config = dict(
    dataset='photos of plants and fungi (iNaturalist)',
    train_examples=90422,
    encoder_inner_norm=False,
    loss='mse',
    decoder_activation='silu',
    decoder_channel_attention='se',
    decoder_attention=False,
    decoder_upsampling='nearest_conv',
    init='torch_default',
    optimizer='soap',
    max_precond_dim=1536,
    warmup_steps=300,
)
Rows from block 3 of the encoder of a small image VQ-VAE, named by matrix and row number. Rows with one number belong to one neuron. Each number is 128 + 24 x the weight over its row's rms, rounded and kept within 0 to 255. All counts start at 0.
After each neuron's rows are labels from the 100 images, of 14976, where the neuron reaches its highest value: "top examples" is what is common among them; "place" is the part of the image that holds the peak. Only what is clearly more common there than usual is listed. The data: photos of plants and fungi (iNaturalist). In brackets: how many of the 100.
# fc1: MLP up (encoder.blocks.3.mlp.fc1.weight, 384x96), inputs 0-95
# fc2: MLP down (encoder.blocks.3.mlp.fc2.weight, 96x384, transposed), outputs 0-95

fc1.104 [ 76 147 100 105 124 106 105 124 104 163 122 149 114 132  93  75 149 167 138 149 127 129 150 151 133 135 138 104 111 106  98 105 127 128 146 164 125  83 127 153 144 151 122 102  84  87 108  68 143 172 127 140 138 119 100 152 122 149 129 117 153  99 137 107 117 110 102 175 144  98 108 136 138 126 121 135 167 136 123 143 126 133 155 113 137 155 174 120  87 151 107 147 110 141 173 107]
fc2.104 [138 133 103 116 143 107 159 103 146 143 108 102 154 151 137 180 119 166 100 159 162 155 106 123 142 110 161 148 111 103 141 148 170 101 121 139 107 142 130 145 149 152 131 110 128 133 170 129 117 128 151 118 125 128 137 125 174 140 130 149 103 150 120 107 167  90 121 187 113 125 141 139 176 135 146 108 120 112 123 119  98 140 157  92 110 113 167 127  76 145 146 193 170 133 134 122]
top examples: order Ranunculales (26)
place: middle left (28)

fc1.126 [148 173 117 129 150 130  80  84 167 159 109 154 126 122 113 140 122 113 140 149 114 150 127 119 118 122 119 124 197 147 120  95 121 135 142 115 138 130 107 105 136 125 141 123 128 159 142 142 100 134 128 123 150 126  81 143 147 132  88 156 149  86 147  92 114 126 127 158 109 151 186  90 120 152 115  85  84 137 126 154 115 123 157 148 136 107 107  99 110 131 170 128  73 126 132 170]
fc2.126 [118 132 130 109  59 128  72 137  89 148 125 129 132 137 153 144 128 106  97 176 149 129 128 133  96 117 143 135 118 102 113 146 151 127 131 102 126 110  84 139 130 127 124  83 131 113 198 125 146 163 150 120 116 128  88 134 136  72 142 158 128 135 133 101 170 109 125 110 115 127 124 139 124 137 135 117 126 113 181  96 122 154 187 114 134  76 105 117 124 120 157 140  95 137 129 120]
top examples: order Fabales (25); family: Fabaceae (25)
place: centre (42)

fc1.197 [155 117 166 117 109 127 122 116  90 140 153  70 148 140 145 181 107 175 137 136 142 125 103 124  99 127 116  98 150 102 114 121 120 128 113 119 142 134 120 163 133 109 152 109 123 150 117 136  96  99 126 138 120 112  98 106 109 141 135 157 165 120 172 106 149  89 135 114 121 188 130 136 114 140 150 159 140 131  94 176  73 116 122 116 159 136 101 122 147 164 109 116 184 104 101 148]
fc2.197 [141 113 110  71 121  93 137 115 152 123 137 134 116 132 104 107 152  78 138 131 141 102 154 120  86  97 152 111 145 115 159 129 146 134 127 107  98 141 119 121 159 164  78 148 132 125 163 141 149 133 125 160 107 106 121 144 101 150 146 164 116 148 142  92  94 167 163 109 139 124 152  91  92  97 180 145 120 122  84 100  90 109 110  78 122 103 126 117 112 152 141 120 114 154 116 124]
top examples: family: Asteraceae (27)
place: centre (33)

fc1.12 [115 127 153 137  99 102 145  92 158 128 140  76 137 195 145  94 124 139 125  94 152 121 144 151 116 137 107 141 122 130 112 182 171 167  99 116 125 108 131 137 160 129 127 119 107 137  85 117 115 112 120 126  93  88 137 137 117 128 151 144 164 115 113 172 142 145 115 164 135  97  90 138 111 166 107 140 161 105 123 110 149 174 165 146 157 111 147 112 103 117 111 108 101 103 147 144]
fc2.12 [123 122 122 113 133 129 121 100 133 128 153 154  87 116 137 121 136 135  99 158 127  54  92 156 109 115 127 150  69 118 114 120 145 103 127 151  87  92 122 123  98 143 137 141  90 117 175 130 162 115 164 180 138  81 120 164 120 159 120 131 128 140  93 143 148 111 138 142 143 114 143 115 115 164 167  93 133 114 163 156 133 159 135 112 108 138 119 114 108 112 121 184 153 111 129 146]
top examples: order Asterales (36); family: Asteraceae (36)
place: centre (27)

fc1.114 [125 140 150  70 111 141 116 112 108  81  95 105 145 129 135  92 148  78 168 140 106 138 112 149 133 156 204 122 149 158  98 132 125 118 117 145 129 147 116 163 124 122 131 114  87 138 134 136 159 114 138 138 146 105 124  95 159 113 134 101 133 113 136 154 143 129 153  70 156 128 116 159 125 145  87 144 114 117 139 151 122 158 125  84  99 138 176 137 131 163 144 100 151 114 152 130]
fc2.114 [111 138 121 154 137 147 149 173 154 132 125 116 117 129 104 138 128 149  80 113 108 148 109 108 103 126 142 152 154 102  88 135  97 115 154 102  85  77  97 142  87 108 102 150 143 134 107 127 127  92 133 159  93 147 164 102 166 113 120 135 133 130 113 102 109 137 146  63 153 135 111  80 108 102 113 151 104 133 169 104 124 102 121 130  97  94 100 100 108 120 109 142 160 154 121 127]
top examples: order Asterales (29); family: Asteraceae (29)
place: centre (31)

fc1.48 [132 124 148 117 117 147 132  78 105  91 122  97 112 129 102 111 145 156 166 128 138  97 117 104  98 119 147 118 148 158 150 203 111 149 141 106 139 119  96 150 137 135 135  91 105 136 102 169 100  88 121 141 123 116 122  89 124  98 140  82 116  92 168 155 126 118  97 155 151 141 128 136 181 110  97 144 136  75 146 104 140 135 120 130 185 127 143 124 135 157 116 140 135 133 127 136]
fc2.48 [130 109 118 128  92 123 178 111 114 137 147 135  91  98 135 168 125 128  99 119 101 104 117 136 101 114 117  75  77 119 137 144 183 130 167 152 112  43 114 157 109 148 105 169 116 156 172 158 104 100 106 146 141 123 148 150 140 120 107 128 117 128 145 152 129 125 152 152 137 150 125 100 148 139 170 135 111 118 132 149 121 131 116 159 124  93 152 137 111  97 126 134 155 144 109 114]
top examples: order Asterales (34); family: Asteraceae (34)
place: top centre (30)