From a checkpoint of a small image VQ-VAE: decoder activation silu, 8.5 epochs.
Rows from block 0 of the decoder of a small image VQ-VAE, named by matrix and row number. Rows with one number belong to one channel. Each number is 128 + 24 x the weight over its row's rms, rounded and kept within 0 to 255. All counts start at 0.
After each channel's rows are labels from the 100 images, of 14976, where the channel reaches its highest value: "responds to" is what is common among them. Only what is clearly more common there than usual is listed. The data: photos of plants and fungi (iNaturalist).
# convs0: first 3x3 conv (decoder.mid.0.convs.0.weight, 192x192x3x3, each kernel summed), inputs 64-127
# convs1: second 3x3 conv (decoder.mid.0.convs.1.weight, 192x192x3x3, transposed, each kernel summed), outputs 64-127

convs0.103 [149  96 156 116  80  92  97 133 155 136 133 110  81 113  83 135 117 112 140 145 133 123 124  99 149 116 124 121  93 134 130 139 109 134 102  75 154 144 132 154 151 117  91  95 153 155 119 127  88 132 142 130 145 125 148 157 128  87 102 133 111 108 120 121]
convs1.103 [118 163 138 144 124 115 132  79 101 132 102 168 143 129 106 135 109 170 110 117 138 105 104 137 148 111 112 114  79 122 155 121 184 126 136 107 121 170 142 138 153  72  97 125 115 110 140 170  94 171 159 132  90 108 119  76 125 142  81 165 113 141 130 161]
responds to: order Asterales; family: Asteraceae

convs0.66 [148 122 138 122  81 110 117 112 158 142  99 164 112 106 124  85 108 134 114 102 117 110 131 128 123 101 115  98  99 146 124 120 131 116  95 131 115 122 108 117 115 117 130 126 144 116  94  72 151  85 105  94  86 106  97 120 155 150 135 126 160 126 137 122]
convs1.66 [ 92 133 148 154 118 136 135 116 142 144 107 128 136 113 109 150 129 152 129 125 144 110 128 125 138 157 124 112 125 124 132 130 155 137 111 125 134 165 132 146 161  92 116 135 114 104 113 149  65 181 174 167 106  99 129  88 137 146 101 162 153 103 102 168]
responds to: order Asterales; family: Asteraceae

convs0.177 [104 113 110 123 169 129 114 110 127 117  97 110 152  93 109  89  88  89 103 131  88 134 128 117 134 152 118 136 123 120 101 116  69 121 128 134 113 117 128 134 144 109 118 131  99 115 170 115 122 142 117 130 147  77 102 171 110 109 104 106  70 114 160 151]
convs1.177 [180 108 132 147 134 121 113 173  93 137 153 150 141 143 150 111  83  90 131 142 149 156 155 159 130 131 151 123 148 145 118 190 118 146 120 112 128 126 155 181 121  98  96 129 147 148 135 127 163 148 115 145 140 145 153 119 100 165 136 116 179 174 151 118]
responds to: class Liliopsida

convs0.141 [ 83 157 146  41 117  99 118 128 150 115 124 109 111 114 125 111 106 119 122 149 136 115 132 114 118 133 154 115 145 157 101 135 110 131 140 116 148 134 169  86 127 123  94 133 123 135 107  86 119 105 156 117 107 197 130 145  99 118 121 121  91 128 143 111]
convs1.141 [121 130 136 117 120 128 110 159 134 111 136 112  97 123  84 117 123 141 139  83 129 116 166 129 120 104 123 131 130 137 146 147 143 124 130 118 110 149 158 114 119 103 129 146 144 139 123  99  96 190 152 133 168 154 113  75 114 192 137 137 144 134 126 125]
responds to: order Asterales; family: Asteraceae

convs0.186 [120  98 141 129 106 119 110  76 154 121 130 122 112 148 102 131 144 127 103  78 125 101 103 152 119  90 156 108 107  86 105 146  94 105 129  98 138 103 112  91  66 128 144 169  98 139 120  86  93 141 136  91 133 109 144 110 114 126  99 104 106 123 146 128]
convs1.186 [123 151 120 119 159 132  74 163 120  99 130 142 104 149 158 114  81  88 136 110 113 113 108 124 119 128 112 148 127 131 107 165 118 116 106 119 102 123 180 133 126 116 106 149 162 118 142 118 107 158  94 112 147 157 166 110 138 145 134 141 135 133 152 121]
responds to: class Liliopsida

convs0.160 [134 125  86 123  92 105 148 114 105 129 121 124 118 134 128 121 143 122 120 100 110 105 139 127 112 186 106 149 168 170 108 110 127 130 117 114 122 133 120 147 158 153 154 131 123 122 144 108 168 105 115 153  84 150 105 116 108 136 136 141 121 117 103  66]
convs1.160 [131 127 128 132 143 140 102 117 129  91 147 133 146 128 136 133 113 155 145 140 123 119 140 100 109 111 159 101 146 116 108 137 143 149 119 122 136 163 152  84 134 123 159 122 146  98 155 115  79 176 184  98 133  70 147 138 143 162  97 113 138  99 166 133]
responds to: order Asterales; family: Asteraceae

convs0.138 [116  65 142 118  65 104 103  98 120 151 145 146 108 149 121 135 122 144 141 108 130 118 137 125 139  38  96 127 117 113 117 134 139 138  80 111  74 142 124 132 125 132 130 136 137 102 152 153 123 123 107  88 105 134 149  72 133 111  85 136 147  99 147 123]
convs1.138 [ 86 142 147 109 145 110 123 119 109 102 124 131 109 152 134 110 130 156 107 117 120 101 105 135 132 138 111 148 136  93 157 158 150 133 139 114 105 140 141 175 103  92 145 111 140 181 141 173 102 130 142 165 136 145 145 104 159 156  97 110 145 141 117 146]
responds to: order Ranunculales