{"downsampling_factor": 4, "encoder_activation": "gelu_tanh", "decoder_channel_attention": "se", "decoder_block": "basic"}
Rows from block 6 of the encoder of a small image VQ-VAE, named by matrix and row number. Rows with one number belong to one neuron. Each number is 128 + 24 x the weight over its row's rms, rounded and kept within 0 to 255. All counts start at 0. Numbers have three digits each.
After each neuron's rows are labels from the 100 images, of 14976, where the neuron reaches its highest value: "responds to" is what is common among them. Only what is clearly more common there than usual is listed. The data: photos of plants and fungi (iNaturalist).
# fc1: MLP up (encoder.blocks.6.mlp.fc1.weight, 768x192), inputs 96-191
# fc2: MLP down (encoder.blocks.6.mlp.fc2.weight, 192x768, transposed), outputs 96-191

fc1.306:127115148132167098124101141095143117129140154117138128123079101115124143125167151124144133133140124130124084112133111142135145146139133118093160125152109171108103139096129101138113120151182118125139156092077120050126128142153151169120117136140148099124099157117110127148104106180131113120
fc2.306:124117123147153135070152131129119137128135151138134101135108125117154139169095161135152140132132149135096118154098108153133156103139166123091135121123149151114165176121130092106174129120175107104141162132150152105103159118116094121118140126147149208139131168110129137115100121115134119107
responds to: family: Asteraceae

fc1.546:155185128139134152121078112120151134112137140130131095103140083137119142110099153155085133098171130117137120085140110191096116083140180131155093130143142113106122142154143112112102100090064129152148103126111166127147132141121154112100154171108126106153150135119126124141118103139118174115
fc2.546:116131126123098123155144090129103130151122126221166106152146158165114142154103143125149152159136122169137138140130069103108110133129144132142137121146136145137114135179120095163117149122118111126120128121145141145132127104098142155105139125117120165152114162109139148136135094112047118181
responds to: class Liliopsida

fc1.154:137119147116135093131086153139155120158109146133152149110124163103123161131142159093134138122129129131149094125157112105156134140128128125106157136149094138170173109105127111163114105151171140116108130060106139118113127138146140157136131120123098117143079173065109143142067110172115082150
fc2.154:138136119123122145090144133121137135128135122170130116144108168113112101164113159099157100151158109132127107143109067147137148126127162125119109150140167165123162160142109121115160165127144109128134162120135179100124153134131096130115135129172145181131132144112141127106146121127149110131
responds to: family: Asteraceae; order: Asterales; order Ranunculales

fc1.439:137130147142144100112108141094134105153131151133138152140091177110127165109118165139164143133085154126146117129153136131135113102149133151106142116143067115161132116140151116140110116144121154118113114116100146096125096138121121141148082159128132118146069161119150135160101123195113092120
fc2.439:117087128102141111129127144107129096115160137165144106121151211129107112143119127128176151177144136129146087133140104133097149111189145110127148131126099137123095147185134152146122143132061105135147142121135143139114110132098164120131112113139167187132121133108098135137116149137119115152
responds to: order Asterales; family: Asteraceae

fc1.434:133111116157125157166150172129113125128164149115125084110178109128173135142114092144184129124147146104054164093112122151122088141128120123102140142119129161122132146073106094127151128131136128131097142133155052116151139137125112159193147124121135113167094102094146112076134105105128097155
fc2.434:132084112104119145126140141127110116082126129100147100168107130116097069108139124140173089131161103133143165142127136102134104120145140123104165106143116128125133098149115129093156132155109104113102103145085144156128130087132145146142113148106110174136116063120136138133110154175156132136
responds to: order Lamiales

fc1.442:127135097137142198129143166134152101143146151121138141127123136119135084112125153166105120145168155173131128106104136123090092159127184153098121128117150144083156136142155110150106094126148132089130131078101149170135152149136121105090140062130137093112152137121175101129124126182144112161
fc2.442:096129110128130122147174121148088137138168158096105117163152134178176170131155167113164117122150127169077070185077151134167132124113153171145148167134142129133099134155135161172141159146119158131149087131119126140156139125074129124114129114150137133135143159136115129129119103141127123113
responds to: order Asterales; family: Asteraceae

fc1.215:119126123093101127128137092061126136144160080119185118100107136111145154127047099161123117127150134175122142115113090169117163128114138102138134156163108113132141148121101106090128095121105086155132169120114131141120124116095126113116170137159125134111139138145128176140136130143135120135
fc2.215:119116180117102123117105147131120116109089167098111126103126112140124122089098125148142205145114124189129123154100089094122148116132146145111084128120101137107155118111149144128132143155129160115120166126177107101137153096172147130121141129117112153097110190164147114137125110140163083175
responds to: family: Asteraceae

fc1.724:116115136169104125142142096148113125156134121143064101088112183123132118118123126151136119168138116136118106101165093120151109105135129154131118128130139159114137113151133093118130103185147117114116150098122121121180191144151163169146107115148114160148132215127125109123051155133131123119
fc2.724:119089130114116124095127121184108143160149076154151163138117150129123136143119095118139135186142153152095098136080109141114122121093131181133123142130130159123094120117134107081129127111095169137143155128158150128119175148067147118113142135146122137168111144141132132105174118108113108149
responds to: order Asterales; family: Asteraceae

fc1.538:134113117151100122071128109100163114113106108143159144108124149145120141126178116134124150159158147093124122085139132099137125112139156150138072116152162142111158079127152141126131113124128162124114133139134127111166118110160158114124135143085129132143108126093119113124163154189163098104
fc2.538:082150130104112126099105155129131156187144123174100117146141130139149126163134143136157082124143141140101090162116134145124112094141111129110133118137128096128109140140142137139135157154151153128141158083082153131100123097080137108134149136157126119142120143166153131118147092148127107096
responds to: family: Asteraceae

fc1.511:112132148152078127106145126129135102150139142114147202125131120113165135127169115147110155129151134111151095086139143096148096120102151134117100156130113127131179106156132124144109120102120151140106119098144134110120139099092147098085146117124151131116120106119126078131130125154150066140
fc2.511:109112112115150117124118149166145086135131118130093162182129162139145136161113134141138143149146121151153107152142138149114137093144116158132129142161117141077070169163136109161098122121092136118129090127105118131160158120117128081112127112174159114112131142120096110150135148180117138102
responds to: order Asterales; family: Asteraceae

fc1.643:139130156118156123149108111106133106116119127092163116099132084107129140124052135139133154165128143180128130107153118168127126119167166144144169103162065138102126101085135116105130139123063135160155149130124160108120133110109138110154125189118122108130118132127082183124129152115142117108
fc2.643:134154109132107120114118124141189110131123138039063137095113154097145130126108144145111115118133124140137119059130156146131123134137157086124110110130132147122156096143111140118137166118124131124129182139108142110097122089185095130130146144154110136078128149188123085105085093134119108105
responds to: family: Asteraceae

fc1.158:137101122114126132139109152123103104142114124145101143086165110141151142146100133148112093130108163108137121139154094157121125117129105142129103139130126125111158105110132114131110140129128133109127172151073134120117124135108094117108113115128135166152127179094121134141116097099122173165
fc2.158:106142105112156159113153094155105140152119123135131137105123090122092094145113139103106116115143119128117117128134126171122116130100165144124168140123105125145143134185146126133156149160111103133113162135118135161095122141143146127072167122132171186151134152141083145078127097118128146087
responds to: class Liliopsida

fc1.61:161128134102128122106107184128126141130082138166183125106118173156123113150141159111161123128134120160127124098112152118157146120131081129098131149187142063124129121178121131176114130119113172128108111123147092101140158152141138108166192118174140152126113160081107106111130095168133092124
fc2.61:066087159118182103128132149138162121151126116146164104091157129143135115112150138144114151153130126120143157130180204095140127090149112133133146115131103114132082111133167123107123111128099126109107120142142094118164167110152161134144142154080122074109129128164109115130118077165129125098
responds to: order Asterales; family: Asteraceae