A small image VQ-VAE, trained from scratch.
Model: 4.4M parameters, 48-pixel images, encoder arch convnext_v2, encoder activation gelu_tanh, encoder patch size [2, 2], encoder depths [6, 6], encoder widths [96, 192], decoder norm batchnorm, decoder activation silu, decoder widths [48, 96, 192].
Training: soap at rate 0.0016, 6000 steps, batches of 128.
Rows from block 0 of the decoder of a small image VQ-VAE, named by matrix and row number. Rows with one number belong to one channel. Each number is 128 + 32 x the weight over its row's rms, rounded and kept within 0 to 255. All counts start at 0.
After each channel's rows are labels from the 100 images, of 14976, where the channel reaches its highest value: "strongest on" is what is common among them. Only what is clearly more common there than usual is listed. The data: photos of plants and fungi (iNaturalist). In brackets: how many of the 100.
# convs0: first 3x3 conv (decoder.mid.0.convs.0.weight, 192x192x3x3, each kernel summed), inputs 128-191
# convs1: second 3x3 conv (decoder.mid.0.convs.1.weight, 192x192x3x3, transposed, each kernel summed), outputs 128-191

convs0.103 [141 196 107 123 174 121 105 135 128  91 106 127  63 119 135 160  63 118 158 130  94 136 136  75 115  94 119 149 126  95  96  95  96 144 128  91  95 117 114 131  83  71 126 135  82 103 130 165  97 118 105 147 134  80 147 167 177 150 189  50 114 127  52 108]
convs1.103 [ 78 101 133 114  90 169 128 103 196 125 160 109 141 141 125 106 164  91 137 141 130 135 151 129 186 152 122 105 118  53 104 116 127  88 118  84 100 154  74 131 175  65 170 127 136 118 107 102 168 117 128 124 112 161  25 100 136 116 104 109 137 182 155  97]
strongest on: order Asterales (33); family: Asteraceae (33)

convs0.186 [104  92 142  80  95  78 154 136 170 151 182 126  98 115  71 104 112 124 100 128 127 146 186  78 132 115 112 109 115  77 153 165 146 161 114 119  95 118 115 112  71  66 113 133 100  94  64 149 106 129 144 121 105 135 126 144  44 126 105  43  62  96  60 116]
convs1.186 [188 132 128 117 155 143  94 133 184  97 115  95  91 104 132  94  98 141 109 182  98 129 181  98  77 156 105  75 176 140 112 108 123 136 117 151 141 138  90 123 186 160 151 123  76 159 158  88  99 123  91 110 176 107  70 156 165 160  73 188  43  72 156 112]
strongest on: class Liliopsida (25)

convs0.138 [131 176 114  72 152 123 115  80 141 123 130 148  82 127  69 133  80 130 126  90 144  72  77 110 107 127 137 140 167  94  44  95 110 115 151 117 125 124 120  39 163  60  79 136  79 139  95 125 146  65 127 134 108  97 103 176 124 177 151 128 166  94  90 175]
convs1.138 [127 166 137 133  93 156 175  92 210 140 155 106 170  73 135  80  76 128  92 119 146 128 251 109 127 174 133  77 100  81 135 148 135  98 141 162 134 118  85 134 171 129 187 162  92 150 144  91 107 154 106  86 159 181  42 158 159 142  95 113 145 131 122  78]
strongest on: order Ranunculales (26)

convs0.160 [100 167  93 127 189 133 103 141  83 121  71 108 176 139 155 130  98 106 153 130 101 109 140 144  67 139 139 148 113 183 148  50 144 158 175 198 115 151 100 112 125 148 171 144 117 167 118 106 166  76 127 119  97 172  90 174  52 160 155 188 163 160 147 147]
convs1.160 [148 119 135  89 136 120 141 121 121 123 134  85 199 127 103 152 214 110 102 144 175 130  97 126 142 127 151 186 106  42 114 113 101  97 152 135 126 136 118 150 154 112 129 134  69 146 161 106 150 105 117 151 112 255 119  90 109 105  95 144 142 150 122 124]
strongest on: order Asterales (32); family: Asteraceae (32)

convs0.141 [144  92  94  94 171 129  44 129  85 150 102 102 121 121 143 130 135 119 147 109 109 108 154 104 136 123 123 125   1 147 101 108 137 134 149 157  88 118 112 115 135  96 139 136 105 100 111 150 125  89   0 149 105 150 108  95 142  76 109  75 139 151  91  42]
convs1.141 [168 136 182 129 143 150 120 112 207  85 166  88 150 128 100 110 120 124 127 142 134  73 121 115 113 181 125 117 194  62 100 102 120 135 145 166 138 147 128 157 189 180 123 147  84 152  79  59 129 156 150 116 167 130  66 141 112 120  83 162  76  83 172  95]
strongest on: order Asterales (30); family: Asteraceae (30)

convs0.66 [ 85 172 118 112 131  86 177 162  49  99 107 103  96  91 158 106 101 102 104  93 139 102  93 126  98 135  65 123 154 137 107 106  85 128 126 104  80 162 136 121 122  85 118  86 136 112  62 124 109 124 125 103 105 139 162  93  72  88  78  72 159 158 184 131]
convs1.66 [134 142 102 149 123 163 175 115 202 109 146 101 152 142 100  49 169  60 143 121 127 146 138 121 114 155 142 106 125  38  78 105 133 111 102 126 139 179  97 150 138 116 149 143 130 141  49  90 165 120 142 135 102 155  53  97 133 179  89 150  92 171 105 110]
strongest on: order Asterales (36); family: Asteraceae (36)

convs0.177 [ 83 115 107 138  93 106 145 122 107 104 170 103 119  71  83 117  68 173  80  87 135 167 157  80 128 148  49  75  78  88 109 160 103 126 110  99 116 145  81 135 140 117 183 120 159  95 133 159 133 130  87  81 105 112 125 132 149 142 110 112  79  88 113 106]
convs1.177 [167 120  69 181 160 207 137 102  67 159 101 114  92  80 126 114 157 103 114 131 131 181 105 135 106 128 109 117 121 113  98 144 146  82 128 149 122 168 137 124  55 119 147 119 169 145 157 155  88 126 127 128 188 120 161 162 129 121 136 183  99 150 130 176]
strongest on: class Liliopsida (27)